{
  "dataset": "read English sentences (LibriTTS-R)",
  "input": "log_mel",
  "spec_augment": false,
  "tokenizer": "word",
  "encoder_stem": "single",
  "text_encoder_width": 256,
  "text_encoder_inner_norm": false,
  "residual_init": "none",
  "max_grad_norm": 5.0
}
Rows from block 3 of the text encoder, named by matrix and row number. Rows with one number belong to one attention dimension. Each number is 500 + 50 x the weight over its row's rms, rounded and kept within 0 to 999. All counts start at 0. Numbers have three digits each. After the name is the row's rms in percent of the matrix's.
# q: attention query (text_encoder.blocks.3.attn.q.weight, 256x256), inputs 172-255
# k: attention key (text_encoder.blocks.3.attn.k.weight, 256x256), inputs 172-255
q.37 099:532463593446561472463441496585429530515519496485560442518496503503455569489471554416591612467551480546417583568466562448463439454495515522548560359445496550390454490517551419490444492420464547519451529533410538546491460604510497536420460444439414482575
k.37 104:532498411551529475471553431471492448550538607448534476509377541584482569515482491490465536543433438619560383571399508490521577474554514421531462514561620498450457402398522536458526495479550508489507504529459483573473500509571442501518530448477553541535
q.38 102:490561511385490441535497511526467444496437498522538440492510568475418444553412488360509435525489487513439468508474433471470537460424530409491565529552512541518532532547556478517391468478469543508481473479521563602558483470422473503488473575569462524438
k.38 096:439390498481415535498528584466550389567494434483440525541509465560603461496566478483447527498541498471479542496543517414542464462562463483469450518505481485457494475431578497434514500517551451440476546583485550486536493440506588508449441546448612503556
q.39 094:433503433532552530480526497486441468456538560515475513489474542450479521476380478479532581521518502516526477500419607561494465483520476483469489477610553467502511534444558444501524485455588445422514551530488540509439535502476443546424484492512579441524
k.39 094:496532431465485460481454538425502535430516490431525429571542430467480446521485545406543500507554488443507547483496518486481496508484472494597486403565532553460521543470362539427464449565530532529563437477441451490549561577486435414454459460488469509458
q.40 096:494520413479417540562503502478470424452506519510502514526462420586529626524531455474441429529513536485535555446470593439584478529565528521419438446513459501411326514452507486520529499485499447569497632533485579464450501541502476536428522457514475449535
k.40 091:499546526495442551500497519542433524387538469536430484492539503507475447488502466491552521547466503476400450474458477510475466400513431585468560467449591544445542454496471439542557505492533481470597539501483399407498421591576513516514608582442531547525
q.41 104:554472523490460446499531560519482520633524491515470549483507516600594520479495507511398526466528542527581492435489481467492552427520605466463561454463439510559436517536585489444476494488558511501580523570471533422537605345405508494467508496548479473485
k.41 097:502562511548552508503527523551455575511581504458480532517537550565510455492449569527475473489473471466455457532540444436453465521528454573440427509563522536508523409497468498507464543440517501515434529547499512510562422531549580439467624464495539479525
q.42 098:471447479484444495539517358504526474610489441566440524442495523587497483498438488399487557428548490521506510490563488516422511474460473473528431408522440497568573521503531417489555545501506514554559607489587579405559489429475506511555450479526496532487
k.42 098:497424526480420474519509502509484487638487451532560499444442447498529478531524452527550473425481506538475469500468600527528619476548514578402515459509442508423477497542533603492485444513587483516463537485592473504563523576531515506446473573504464569494
q.43 099:539480485566460585469484461537434499521608536449540451514421547507469465499589527601462448567409527460514434552549475448427587552525538477592420468441407527467525570545467528457410452435465506502455472497486495495569421514460471524457593479547542399503
k.43 091:519513626473559548474523454447572527372526463486462518422499512539449467489472493548431509489533545453446465451568528488498468506474588604398496534449558581515499493578527468534422460606485548529504451419497486513445448600530485418486464541464434515488
q.44 101:550476536486575591503419551524535460437510523427518399452506525569494456432367399395516481474472523528475476518495572415469567533569519538492551488451527447496466599503520396535578448510493388434567537475534517490493536425466503546552576527580461401433
k.44 098:455391510533483572480461566497552605426541533549467511476474532435491487533500587613522567562615483442554474498463424424529458485504523500505512472494524528491519441484483468537490519463478380492532511459460543479549518447456472556524517667508422577562
q.45 098:476495512554518582449483467450484586525437497450486569586500620537501551477513479561459461451434492535497369517508549477515478566454509591557483477430554473542496551500574541593493510498489501530499518523505454498494527440513482465491540527546476392455
k.45 100:477454560418497486448385503502446460560537592404418531498582577502524504599533486551518600521452449490476575475489458517491481465396432577503528484522434505599530529515465539496545562466535522454531547495413499424481570459552538599542433449556511450520
q.46 092:435551508401519575551492560550554426465551416532472432496517408488583477482487453327508573442464427583507528514476433483517428517585595463468423508549539555492514498480556543497606438579633421487519415538485413548561581524450490530425484508469451546494
k.46 089:503485476439451416419451530486520510544539507408448442579515457497523508465524590532644400515468513487469520455519480465484499513544548495481480438524581511477483474521529508444575506487553533494507430481447540483501474565455550481511550517571522486464
q.47 095:528492499474559491557412485562450468557447556467518506501579412601511490540482511552470508471487460488520447458525462519518508592478408566593530542471600455564477572525485330437477557525595565409510527614428473456505446492497458542518476373472502484426
k.47 095:551553465527409557608532466447439544421422584468489495556526474609413493505537423458523501547477473540445457449383491515471560541545450585527499512497506437518481482439538431459466508467445421548474533492603490576424530575569433509461491529521488530472
q.48 096:425515577525407522460517430474468634511468563526568509423474520496501504414419480548506469518462510474452553534440472513521585483556476520461490536481493570496510512569544524421501541534405495502405525409492383543526524608515501507462523454490493486527
k.48 100:509408456461516458437576496441552433456495472390467495501521425457478516495527472537477463432579508540540549479602479503362566544455396564508476504539543428555494526463579479521578560466520514470628566489532576484495447435532438473577571457452473489480
q.49 102:538485533515519520488513520471529457452524530543515510467532501463414500453544461487472490492508466515457477565485376478523545507472515483443473500567456612449523452586495435461576522498566488484554551500495508544500520559446515470437479576532508535466
k.49 102:480549577529407521468508552480491522399437438496477472532468467536527478543464588546459446524516452526455568524473467539554496553499428505519487482516512481512510556456406552501430489493532492501521398480494451511584499528537502490559548586499445476592
q.50 100:446519528541459504516439485435493598506631497511495493482408576499606424480523463547554509476567459481531584533500402533504454525589502474463517533584512493544545510466553469505526543405550583489437454510447423500504479489489520511565450490463494528552
k.50 100:555430448447549497519474484503574489492541475517535586433429479439426492598506513520441573428443580467557444502498454613492593445523418449524436459562456497510452435463493527553506563595532580524597490445568521580448521492489442460392476573525433527500
q.51 093:535517524583460443458484517419479478435551463496416491527369468431536421524549476464571527495466437444536604540409519555592491497454446447530477584522426464520447447437495571533498507392484494477427498433538462509447645468506445595431484440620458520525
k.51 087:545522560517517514442530373502479503498485472465447483502586491376454495539540487431517466479572489583529505466494488558551503560495439472526509542491530573581513460521507500482611470610507417568449491462521530448518514606499456474523464395474479529430
q.52 104:479409592542540479481537457476506456477532414455529386452447523528542515543487523531488449452499450433525416435625437475467499419538479500491533428506481511500477442448505535511496472470409415527459478470379520512499526505529608488510526519519434479415
k.52 102:429492473391413547450530493559453612559545438453500549500580469547500469498482466595484410579447523480520498514494556526461490494494529553425542502452484481492493444483603453473482448496475604457537566486506472508471536423457513503517541399526576490552