Weights of a small contrastive audio-text model: text encoder activation silu.
Rows from block 7 of the audio encoder, named by matrix and row number. Each number is 50 + 10 x the weight over the matrix's rms, rounded and kept within 0 to 99. All counts start at 0.
# mid00: scale 1 width-3 conv, dilation 3 (encoder.blocks.7.mid.0.0.weight, 32x32x3), inputs 0-15, a 3 kernel for each
mid00.0:44 45 38 48 50 49 58 58 46 36 45 49 49 58 52 34 39 45 46 41 42 39 42 46 53 52 39 54 54 56 50 45 41 45 46 37 41 49 37 58 52 54 57 62 78 56 65 84
mid00.1:43 56 45 50 54 53 39 50 45 54 40 34 63 48 38 59 57 61 53 55 50 39 39 47 38 47 41 43 48 47 58 69 58 44 47 51 79 68 67 54 48 60 63 55 49 60 65 44
mid00.2:60 41 47 49 47 46 41 49 55 47 56 35 46 60 65 51 36 34 48 60 67 66 55 54 40 42 37 64 65 58 44 46 50 52 49 45 47 48 57 55 44 64 43 46 53 48 51 48
mid00.3:62 54 50 67 60 56 41 37 53 67 48 43 43 58 48 41 41 45 46 30 46 49 44 50 42 63 58 47 59 47 35 46 44 37 67 65 50 61 50 51 49 49 46 49 40 46 37 32
mid00.4:33 35 56 48 53 51 49 64 56 66 49 29 61 55 35 47 49 39 42 53 53 56 63 71 45 43 48 52 51 74 59 57 54 50 58 55 50 55 61 57 48 45 67 69 68 73 60 61
mid00.5:48 44 67 44 59 63 54 41 45 71 70 59 57 56 73 74 54 59 47 46 43 54 41 38 47 41 45 45 35 47 44 58 38 26 37 37 43 49 51 55 45 43 51 65 50 54 59 35
mid00.6:41 46 55 72 53 56 47 37 27 48 42 54 45 34 33 53 48 56 54 42 45 49 68 45 45 50 50 46 45 54 66 46 65 60 58 58 63 48 54 37 55 50 62 59 47 71 54 50
mid00.7:49 48 40 47 42 43 51 56 73 42 60 38 42 45 61 43 31 40 73 73 55 44 28 15 60 41 34 46 40 27 50 54 61 46 48 49 45 58 70 68 57 61 50 39 62 43 64 65
mid00.8:55 45 54 53 40 38 27 53 54 52 33 25 60 69 70 63 55 59 60 57 48 53 39 43 48 50 60 53 47 51 44 47 40 50 52 51 36 46 52 71 66 44 49 44 52 49 58 45
mid00.9:26 42 52 47 39 43 59 70 58 42 57 50 53 45 46 43 45 42 43 38 19 85 53 40 34 41 41 51 49 51 77 49 28 47 43 49 72 46 35 54 59 57 50 37 38 52 39 53
mid00.10:68 63 54 61 57 69 45 50 35 47 72 61 44 37 39 41 38 54 51 68 55 36 46 60 39 45 52 58 47 46 47 35 30 56 52 47 57 44 56 38 36 48 45 46 53 50 54 63
mid00.11:62 55 69 46 44 37 45 51 60 41 46 33 52 49 60 52 60 71 60 49 47 53 37 36 45 56 50 59 53 46 38 38 37 40 45 37 66 51 48 43 59 59 71 45 69 38 47 34
mid00.12:41 62 58 39 39 38 47 43 36 43 39 45 48 49 51 54 61 69 34 39 40 46 46 54 58 49 46 40 27 36 45 48 33 46 30 44 69 69 71 44 42 53 29 52 56 63 39 41
mid00.13:63 57 43 45 46 44 58 47 46 43 50 56 47 66 55 43 37 52 33 31 37 58 42 56 89 56 35 53 49 50 47 56 49 53 49 48 55 53 39 50 45 48 78 53 58 55 62 67
mid00.14:42 45 40 34 37 41 41 44 40 47 55 62 46 41 39 57 46 70 44 56 50 43 46 31 64 65 59 39 40 33 57 56 55 61 53 45 41 47 51 35 45 38 29 35 49 43 48 55
mid00.15:42 34 51 46 49 48 52 62 76 50 50 45 31 40 60 46 57 52 61 54 59 55 60 53 35 44 59 57 60 47 35 38 27 39 44 44 71 56 63 19 35 49 47 52 53 71 65 57
mid00.16:49 38 33 51 45 47 47 59 48 60 60 48 36 46 40 55 53 45 39 47 50 72 60 46 69 64 57 53 58 49 34 30 54 50 55 45 49 53 50 48 58 65 44 42 43 47 37 39
mid00.17:54 48 53 46 49 31 37 50 41 50 53 31 50 46 51 65 51 59 35 54 40 45 50 44 45 47 60 49 46 48 56 54 63 53 43 51 61 66 64 50 56 41 62 49 72 46 54 61
mid00.18:55 51 47 34 30 51 47 63 58 48 34 59 41 46 61 44 45 42 40 43 35 79 54 31 63 61 37 64 47 34 55 47 53 86 60 31 57 49 67 33 52 57 64 57 42 36 48 35
mid00.19:43 48 61 44 60 47 73 54 69 49 42 39 46 58 59 54 43 36 47 43 55 45 44 47 34 46 51 41 53 44 32 49 54 54 59 48 51 52 41 42 38 37 64 44 23 77 55 49
mid00.20:43 46 52 46 50 52 60 53 40 43 50 50 50 51 64 40 56 62 32 51 57 58 56 56 80 69 70 45 49 50 60 52 38 49 57 52 42 41 41 37 49 56 46 43 57 59 55 44
mid00.21:40 48 51 39 47 46 71 57 51 45 35 45 58 56 45 59 50 54 42 44 41 60 55 62 52 47 70 58 51 46 63 64 47 49 53 41 55 61 63 45 64 67 45 33 38 38 41 25
mid00.22:47 77 77 51 58 53 30 52 52 57 73 57 64 49 48 43 46 35 45 47 38 54 45 48 56 45 72 40 53 56 86 55 46 44 51 53 67 54 38 43 45 51 38 52 48 50 45 53
mid00.23:58 39 46 49 62 58 48 35 44 34 37 45 49 52 73 48 47 54 41 49 72 46 44 21 32 33 44 45 53 41 68 64 55 57 56 56 68 49 47 39 44 49 47 47 37 43 69 60
mid00.24:38 50 46 51 47 40 99 49 51 64 57 56 67 56 53 43 42 38 92 49 32 55 43 54 51 50 53 61 44 52 45 41 39 43 42 48 44 57 42 45 52 59 56 39 49 51 42 39
mid00.25:35 43 41 54 46 45 47 44 43 32 51 42 34 51 49 73 61 67 52 51 53 48 24 49 76 47 81 58 59 57 44 47 49 61 48 56 49 48 53 57 47 57 45 55 48 57 52 41
mid00.26:70 59 68 51 52 57 33 46 54 49 44 46 57 50 57 46 51 46 54 48 57 53 61 62 50 52 56 38 38 45 41 51 57 49 54 45 63 60 57 52 69 72 54 48 43 35 49 49
mid00.27:63 60 59 55 55 53 40 53 55 57 50 60 63 67 52 38 42 62 51 46 56 37 38 59 46 48 48 63 63 71 55 67 64 43 43 48 51 54 44 60 48 48 50 38 54 44 41 53
mid00.28:46 49 44 60 59 56 46 48 30 53 56 62 74 61 57 46 45 60 56 42 42 39 38 37 45 52 46 55 44 43 71 55 50 59 43 42 57 54 58 39 39 42 55 45 35 66 55 66
mid00.29:53 38 56 49 50 45 62 43 47 66 70 69 71 56 49 46 68 50 51 55 50 52 47 51 46 55 43 39 48 61 61 48 48 55 54 44 58 50 59 67 64 57 48 61 62 51 41 35
mid00.30:52 45 51 55 38 45 54 37 44 51 42 53 47 57 58 49 59 48 44 37 53 58 52 58 52 58 56 53 46 49 43 57 70 49 39 28 50 63 72 68 60 52 61 47 43 66 56 63
mid00.31:42 53 48 44 32 36 55 39 40 32 56 42 57 50 65 56 46 49 44 40 42 46 55 48 46 45 55 75 55 42 39 51 64 52 48 48 56 60 61 30 46 51 60 58 59 81 64 45