Rows from block 2 of the audio encoder of a small contrastive audio-text model, named by matrix and row number. Each number is 128 + 24 x the weight over its row's rms, rounded and kept within 0 to 255. All counts start at 0. Numbers have three digits each.
After each channel's rows are labels from the 100 clips, of 14848, where the channel reaches its highest value: "strongest on" is what is common among them; "loudest" is the band of the loudest frequency at the time of the peak. Only what is clearly more common there than usual is listed. The data: read English sentences (LibriTTS-R). In brackets: how many of the 100.
# c30: last pointwise conv (encoder.blocks.2.c3.0.weight, 128x128x1), inputs 0-31

c30.122:126143168140112106105142145104130148123192138070121117099120111146148144079127179154048152172108
strongest on: the word "his" (43); the word "was" (42); the word "not" (29)
loudest: 4000 to 8000 Hz (34)

c30.5:127109118144125136163137124115125096151139132133072152099139107108141144117118098143116144095120
strongest on: voice: male (73); the word "you" (61)
loudest: 250 to 500 Hz (35)

c30.86:144130123119103142138119082103162108125133147100154116132154085115123126129142122135140106128128
strongest on: the word "the" (83)
loudest: 250 to 500 Hz (47)

c30.43:111152132143159134162138122126136119148135127119159111085180113152127163083100076121122145139106
strongest on: the word "the" (97)
loudest: 250 to 500 Hz (36)

c30.27:167091159129140144125107092178125104138149109132146137132103166135135151127110143140070123136130
strongest on: voice: male (76)
loudest: 250 to 500 Hz (41)

c30.63:180154155151155140072153109148142138144099105109177089131144117136129121167109095195111157117134
strongest on: the word "to" (69)
loudest: 4000 to 8000 Hz (45); 2000 to 4000 Hz (26)

c30.113:156090126168134152146113130100171114079111138139094133112160081137124168131119131113130109156144
strongest on: the word "you" (42)
loudest: 250 to 500 Hz (38)

c30.17:125154150171137159126142108104133144127152149118135139146132140161116168112116116102105120144120
strongest on: the word "she" (76); the word "her" (36)
loudest: 2000 to 4000 Hz (67)

c30.1:140105142166142111119143125137142158121122176159087099158082085132125086126093156134104115104125
strongest on: voice: male (78); the word "my" (42)
loudest: 500 to 1000 Hz (33)

c30.98:127099123147136154169154161126125133108117072138136162090121144106149114101156135113171105111103
strongest on: voice: male (87)
loudest: 250 to 500 Hz (38)

c30.29:106127109125163139098180116153106111151129106086080111105082143134104123102099134132144135103135
strongest on: the word "his" (27)
loudest: 4000 to 8000 Hz (39)

c30.66:148130142152119111179150167126096090094101168159160121122189117129095159132150135096139128100121
strongest on: the word "you" (51)
loudest: 250 to 500 Hz (33)

c30.117:106111151132075088134095117112088116134136101211134133113113129090106099115140113104108151139126
strongest on: the word "we" (45); the word "with" (31)
loudest: 250 to 500 Hz (42)

c30.97:166162094107091096143170120093123101108164137093115112102177129099134165101132114137124125151109
strongest on: voice: male (81)
loudest: 250 to 500 Hz (46)

c30.77:103101124142106078132119168148101136132173135175120131151115110125085136106125136126116211140123
strongest on: the word "was" (40); the word "with" (26)
loudest: 250 to 500 Hz (58)

c30.84:124142122136142189125115125141128153110128127137094082143147131104120114132113122082102136143155
strongest on: the word "she" (58); the word "her" (28)
loudest: 2000 to 4000 Hz (53)

c30.124:159113142085119096109098144137100145090129175084161095161130105091136132093156124139171066097138
strongest on: the word "but" (31)
loudest: 250 to 500 Hz (30)

c30.44:093116107145121091150111083131100164180136141158094119141140132128127111163146113119159126114091
strongest on: the word "my" (32)
loudest: 250 to 500 Hz (30)

c30.72:134118114137107104157108166178102112133134136135131155110192117129093160064102099120127097098149
strongest on: the word "you" (54)
loudest: 250 to 500 Hz (32)

c30.92:089107144124093154117142105116135170108121108171152155145122090094140110061130180106089169128128
strongest on: the word "was" (57); the word "he" (51); the word "with" (28)
loudest: 250 to 500 Hz (52)

c30.34:127078143104111100074181140156144125140121133148148156128106169139128143133110150061120142122185
strongest on: the word "for" (31)
loudest: 250 to 500 Hz (35)

c30.22:184126140139117120108106092120166159160124116112134087118111131134116141153149133208132167155127
strongest on: the word "to" (60)
loudest: 4000 to 8000 Hz (62); 2000 to 4000 Hz (32)

c30.123:110103128109098139161132094157099156149133133109110116141122118165101126184099120108220124129164
strongest on: the word "the" (92)
loudest: 250 to 500 Hz (37)

c30.52:215126145183112139106152134123096117116108190110126123134138161146112097084130150105119167128106
strongest on: voice: female (82)
loudest: 250 to 500 Hz (29)

c30.85:117174112123082135103080104164136150117155152115114145169105127138111153117111096111145126117138
strongest on: the word "his" (43); the word "was" (39)
loudest: 4000 to 8000 Hz (49)

c30.88:165111125071128142092107191146128079140158129185158151146145143113111156133115127119088135121118
strongest on: voice: male (76)
loudest: 250 to 500 Hz (45)