Weights of a small contrastive audio-text model: encoder norm batchnorm, text encoder activation silu.
Rows from block 6 of the audio encoder of a small contrastive audio-text model, named by matrix and row number. Each number is 128 + 32 x the weight over its row's rms, rounded and kept within 0 to 255. All counts start at 0. Numbers have three digits each. After the name is the row's rms in percent of the matrix's.
Before each channel's rows are labels from the 100 clips, of 14848, where the channel reaches its highest value: "top examples" is what is common among them. Only what is clearly more common there than usual is listed. The data: read English sentences (LibriTTS-R). In brackets: how many of the 100.
# c30: last pointwise conv (encoder.blocks.6.c3.0.weight, 128x128x1), inputs 0-127

top examples: the word "the" (95)
c30.119 078:116221153136153156128145120109170113054152119099170140135097096124105150139164141127092077161131090157111156106091148133133142125152132129112136112192137105141092086174161202124146094115097110121136117158143130143129123087104130110148095118109235122165110140124140137147115123064145143078075104095052164112175180182164130107097120136111110088076083161166134066156097121174077097164109

top examples: the word "he" (72)
c30.118 089:119174167147130179126094179103103152135114161152135162119163095200134106103233091048119150119131120141079069112120134110116128149066067120147101134145077107108073101120142127090107120115134100114092089117161202145165089183122102132113106136174113133106146102157093129151108113121099157078166161197124152120119110163150180163168114159145126141075121108162131093185136104156132116064147

top examples: the word "he" (92); the word "his" (26)
c30.10 111:141219080111136217093107077107152156090135103142118137193098142141111154130165126154112176141157127121164101127161177126067138113138114144130143140112175149150142099143166125063129144119128116151211151174163098151077135063130119163089061120122149132139118167119092116148129118071137117133225122125117189119138183104169106107106131164164124149082124132137190174129153104120123115095092

top examples: the word "he" (96); the word "said" (29)
c30.89 102:220110126130086113105080105120126113138128129143082088117088074118122185140123077153160138140098102128153154146155087162090111089139136091085102197133038156076071117165120099128145103078062086135174131166180128113094103184143133156159141152126114161167132140137155098166092123087133215133193094132086161132098176099137159119098122121141136120091111127158083101127111103137110086136113

top examples: the word "his" (34); the word "is" (29)
c30.50 095:107121134109169119150126181111105115168209143126122169097095100122167113199087097213222096136133145142179105096134169099128134111126194101101143110108109090142133130142107154123101070144111080088112135144129164124110147100086198121104082090115140167094103138133108212130117154129094168103091087177135153148093138099136097088108090109134174101080048125095114139154126135102102111137130

top examples: the word "he" (45); the word "his" (34)
c30.115 109:188174107106098103136171065156102152120111119109107129080102132135081171120124078188085158105091125099095159169104107169183122116129196170090088177105130108081086143187077081159077072128115115135201103129133079188141155136141122150132121117131106134152136146154076097140125176186151112117150105134119180139114119113135096155053146080116130155148110059111125142115100113170141145087140

top examples: voice: female (95); the word "her" (36)
c30.52 099:116165112084127060195185160166087228119182111139114164114104136119168147118149134204104087114125197128104141138148151161150135181158130115129169126096153156135159136101148071123113135127131117141105124132123109066142167142101149089100195048126120085100103144117138119192101086130167150132147097148132083150127094163102153124116105062127100061173109102111111115139112123107160103102073

top examples: voice: female (79)
c30.33 097:107140120132147079131096062159183115066064222119124136135107128115122114132079080149130093141106115102160137114124162133120167136155121137108083129131164147128134140068160112140085118138053099225115119053130119146129096162140100143149177155128136074099118151097208113114101115145096195130123064122113113119118122117102136121191086127156130169081107128208118113148094134101116099092125

top examples: voice: female (84)
c30.92 090:087093115142123147098104155171154089126142134124180136113128098108100126138124201111119114115076137157101117119140081132180121098092104112151091108079148204106136108108130084110092157103090122198173168174156096130075092091095183117107144127120134101131155111121075221109151146078076166098130192154067149144133069075144111143106171124132100119139096099110150149132149054115148092122077

top examples: the word "the" (97)
c30.76 092:137176098092095177121104132140192163124185088148094135244054189119146141126102075080135107226128083172080107091139154111095135132119080117109130123159140105118149143134121152182111066113165126079110118192162100114112124111085116120110133152103203116106118152141151124140098102151151114139156107131151121164108136126114139104098163165101101070156117104100119110060158131108143116110145

top examples: voice: female (82); the word "you" (40)
c30.18 099:104115190185138151125204157220106134140170147125154154145115123089168081066135075187140131070072107187135092097094185141185098107144096128042109102146156140200140172099118084143096114132137109100129113137106124148157124117135170107130135140122111124143119142157122150102096105140131128149068128096173141107101194197127148092154094153137147116148147156082126094135139093099126127112078

top examples: voice: female (94)
c30.101 104:116092142100097156131168105132071098082194139169135122124157143079050104204117194086094105088154099124160127130111184179129175119110152090093080169093137160107134156135121109102091090110140112219129121169104121121138114115093107146130131189128083109110138119156153098090128125139115081107126202087148145198095124120118172115067057121130125110166146129173108143149127099139142169103119

top examples: the word "the" (97)
c30.75 089:178143120136123109102108105123126112109136139159167143109116111120118091064137073110103131138094108149092112105137141123147094141144115128133129041157087136102144115100192163167109113123146098069177105255117110085121142110105140066114147119138164152108144164150129095173096091193160103134087107134157125191177143201094104129099115144129109124106116106125133112097177074100087117198110

top examples: voice: female (89); the word "her" (59)
c30.21 099:128177067148189106190192185231137180087168098199165158108153151119125114175132116159111119105206111121106138109132139075094148115107089105096201187090124120122121100120192098158107082154121119140102119063106117128126131164124129102124137136133118143114151146167169132094104121093126103138126129161130116104145128106060165121172116102161115093107097083145098095191102115109129130139158

top examples: voice: female (81); the word "i" (51); the word "my" (27)
c30.86 094:122158102171091107097144097066115123173212110134111222137208144124147200184150097142097173114124099092096099122145125129163113166109140159137124173169137113100116091142162103119197124161145067150126094149109153194111153069074111163100109092138109101138098134137106155089147153089068081157120144123126121111105135122068146115099109098144115102121200142150103099152141114096114135156171