A small contrastive audio-text model, trained from scratch.
Model: 7.52M parameters, log mel input, encoder arch ecapa_tdnn, encoder norm batchnorm, encoder depths [12], encoder widths [128], text encoder width 256, text encoder layers 6, text encoder norm layernorm_no_bias, text encoder activation silu.
Rows from block 6 of the audio encoder of a small contrastive audio-text model, named by matrix and row number. Each number is 128 + 32 x the weight over its row's rms, rounded and kept within 0 to 255. All counts start at 0.
After each channel's rows are labels from the 100 clips, of 14848, where the channel reaches its highest value: "responds to" is what is common among them; "loudest band" is the band of the loudest frequency at the time of the peak. Only what is clearly more common there than usual is listed. The data: read English sentences (LibriTTS-R). In brackets: how many of the 100.
# c30: last pointwise conv (encoder.blocks.6.c3.0.weight, 128x128x1), inputs 0-127

c30.9 [107 122 156  98  86 161 136 118 170 135 145 156 146 166 181 214 110 123 116  86 125  71 184  93 147  72 100 139  75 117 158 158 103 103 112 197  83  84 157 161 163 117 141 208  96 142 200 180 137 117 137 173  76  87 152 109 111  99 184 145 149 149 180 164 123 118 126 113 153 134 144 131  72 162 114 137 194 167 153 120 145  84 122 116 128 128 130 125 176  76 177 124 140 154  86 104 100  93 147 116 112 109 128 140 114 135 143  97  72 158 159 136 132  66 116 113 118  94 138 106 104 137 115 148 126 111 181 109]
responds to: the word "there" (26)
loudest band: 250 to 500 Hz (32)

c30.27 [133 164 149 131 103 115 121 148 104 126 139 110 120 199 160 143 123 135 112 103 113 129 122 113 127 101  85 165 140  94  93  91 133 127 148  85 163 158  92  97 101 110 113 135 161 183  71 101 118 114 146 106 128  76  82  88 153 123 122 170 119 157 120 128  55  79 131 134 157 123 147 127  91 151 112 150  99 117 119 136 156 109 107 138  98 145 113 150 115  62 147 205  65 176 141 124 160 112  90 220 110 138 120 193 112 129 130 132  89  72 114  81  81 126 112 182 112 116  63 178  86 205 146 164 157 100 193 126]
responds to: the word "not" (46)
loudest band: 500 to 1000 Hz (26)

c30.126 [166  58 138 147 128 177 128 126 159 122 143 144 119 126 182 179 129 158  91 104 115 105  36 133  70 125 188  90 152  93  85 138  89 151 125 117 166 173 107 174  85 106  97 151  91 104 109 103 119 198 126 142  94 149 115 118 150 217 167 138 158 123 129 147  98  74  99 146 147 118  96 165 191 129 102 134 117 117  86 116 106 149 134 147 148 166 132 110 142 160 166 107 140 113 140 103  81 127 108 144 123 157 101 120 142  89  88 144  99 202 103  84  90 120 136  99 176  88 160 167 132 117 139 135 110  77  85  65]
responds to: the word "the" (97)
loudest band: 250 to 500 Hz (37)

c30.85 [115  80  99 152 105 132 103 126 105 167 216 169 124  89 174 209 163 119 138 133 136 125 114 114  61 111 195  82 148 137  53  85 166  86  88 156 101 134  87 113 163 179 136 134 142 140  88  81 128  91  77 134 123 148 117 148 135 134  83 129 139  77 139 143 156 143 140  99 115 173 102 185 129 133 139 130 150 140  83  85 103 128 108 107 154  87 138 133 119 132 114 128 180 101 132  85 155 160 118 134 154 145 108 100 100  59 171 120 163  70 139  93 160 102 105 115 150 151 172 122  51 105 151 146 148 188 126 152]
responds to: voice: male (75); the word "was" (37); the word "you" (33)
loudest band: 250 to 500 Hz (32)

c30.90 [135  97 109 157 172 148 132 127 123 140 114 118 169 122 143 149 110 142 167 162 122 147  97 156 118 109 110 109 102 116 132 101 117  93 120 147 155 134  92 225 162 108 124 140 136 109 172 177 130 135 156 124 173 196 206  89 140 114 151 197 148 121  85 153 200 145 187 146  88 125 112 109 111  87 126 119 118 161 104 185 126 148 132 167 107 136 173 151 135 139 185 178 100 127 153 117 157 137 147 136 101 108  87 157 142 104  66 135 124 146 189 117  94 127 137 196 127 107  96 211 190 127 115 154 158  87  94 195]
responds to: the word "not" (35)
loudest band: 500 to 1000 Hz (26)

c30.44 [ 82  98  82 181 151 125 114 171  75 245 174  93 139 141 122 239 141 115 106  85 111 144 131 140  85 144 106 106 164  92  35 135 160 123 103 179 126 194 147  98 144 137 115  70 110 158 101 169 111 146 101 127 109 195 154 153 225 143 123 183 154 144 134 149 157 139 158 136 104  74 132 129 162  83 119 118  91 101 133 118 135 134 112 170 144 138 148 120 116 130 161 128 143 114 141 137 141 128 144  91 145 135 151 138 152 104  66 118 140 114 127 165 119 120 120 148 119 154 144 139 132 112 109 122  81 135 116  95]
responds to: the word "the" (96)
loudest band: 250 to 500 Hz (34)

c30.113 [208 100 119 130  65 106  68  98 198  97  89 152 163 141 126 109 167 124  96 118 150 241 196 115 134 163 122 130 167 108 255 104 126 104  94 102 150 120 118 126 143 115 104 120 121 101 168 116 100 159 138 130 111 117 144 118 158 137 105 126 147 172 145 165 150 150  93 162 109 121 130 104 126 124 160 121 130 161 123 120 113 172 156 146 140 105 121 123 136 154 123 138 158 109 118 106  44  95 112 103 119  72 126 147 162 166 110 173 169 116 163 130  95 145 154 121 149 111 183 152  83 146 120 153  93 162 116 133]
responds to: voice: male (90); the word "be" (50)
loudest band: 250 to 500 Hz (31)

c30.112 [215  99  83 170 171 117 154 170 168 182 179 143  77  92 147  65 213 149 103  91 139 141 134  72 123 163  66 196 123 137 146 121 150  90 144 128 157 106 122  95 167 111 155 127 105 126 144  96 146  82 126 120 107 167  83 115 116 169  46 119 113 109 115 157 126 111  43 159 142 138 147 123 137 154  99 176 111 106 142  85 138 141 113  96  98 108 158 158 116  94 111  74 215 135 173 139 148 104  80 122 124 144 139 177 175 125 147 126 130 113 124 123 140 103 102 100 121 163 131 121 115  96  92 129 135 123 128 126]
responds to: voice: male (74); the word "for" (33)
loudest band: 250 to 500 Hz (55)

c30.58 [133 117  96 135 121 137 112  66 126  36 191 109  88 122 143 113  80 144 168  88 213 100 131 136 146  98  86 140  88 147 109 128  94  89 158  87 147 114 126 138 126 134 160 107 147 185  90  97 144  88 131 105 141 132 104 135 160 145 165 104 137  95 116  70 141 133 114 165 106  87 157 121 130 165 175  85  85 168  84  96 109 131 116 142 120 119 155 155 104  79  61 133 123 127 115  73 118 172  97 112  96  81  88 136  97 112 170  86 190  74 123  96 143  88  49 151 137 173 144 143 137 153 115 132 117 121  91  75]
responds to: voice: male (74); the word "i" (62)
loudest band: 500 to 1000 Hz (29)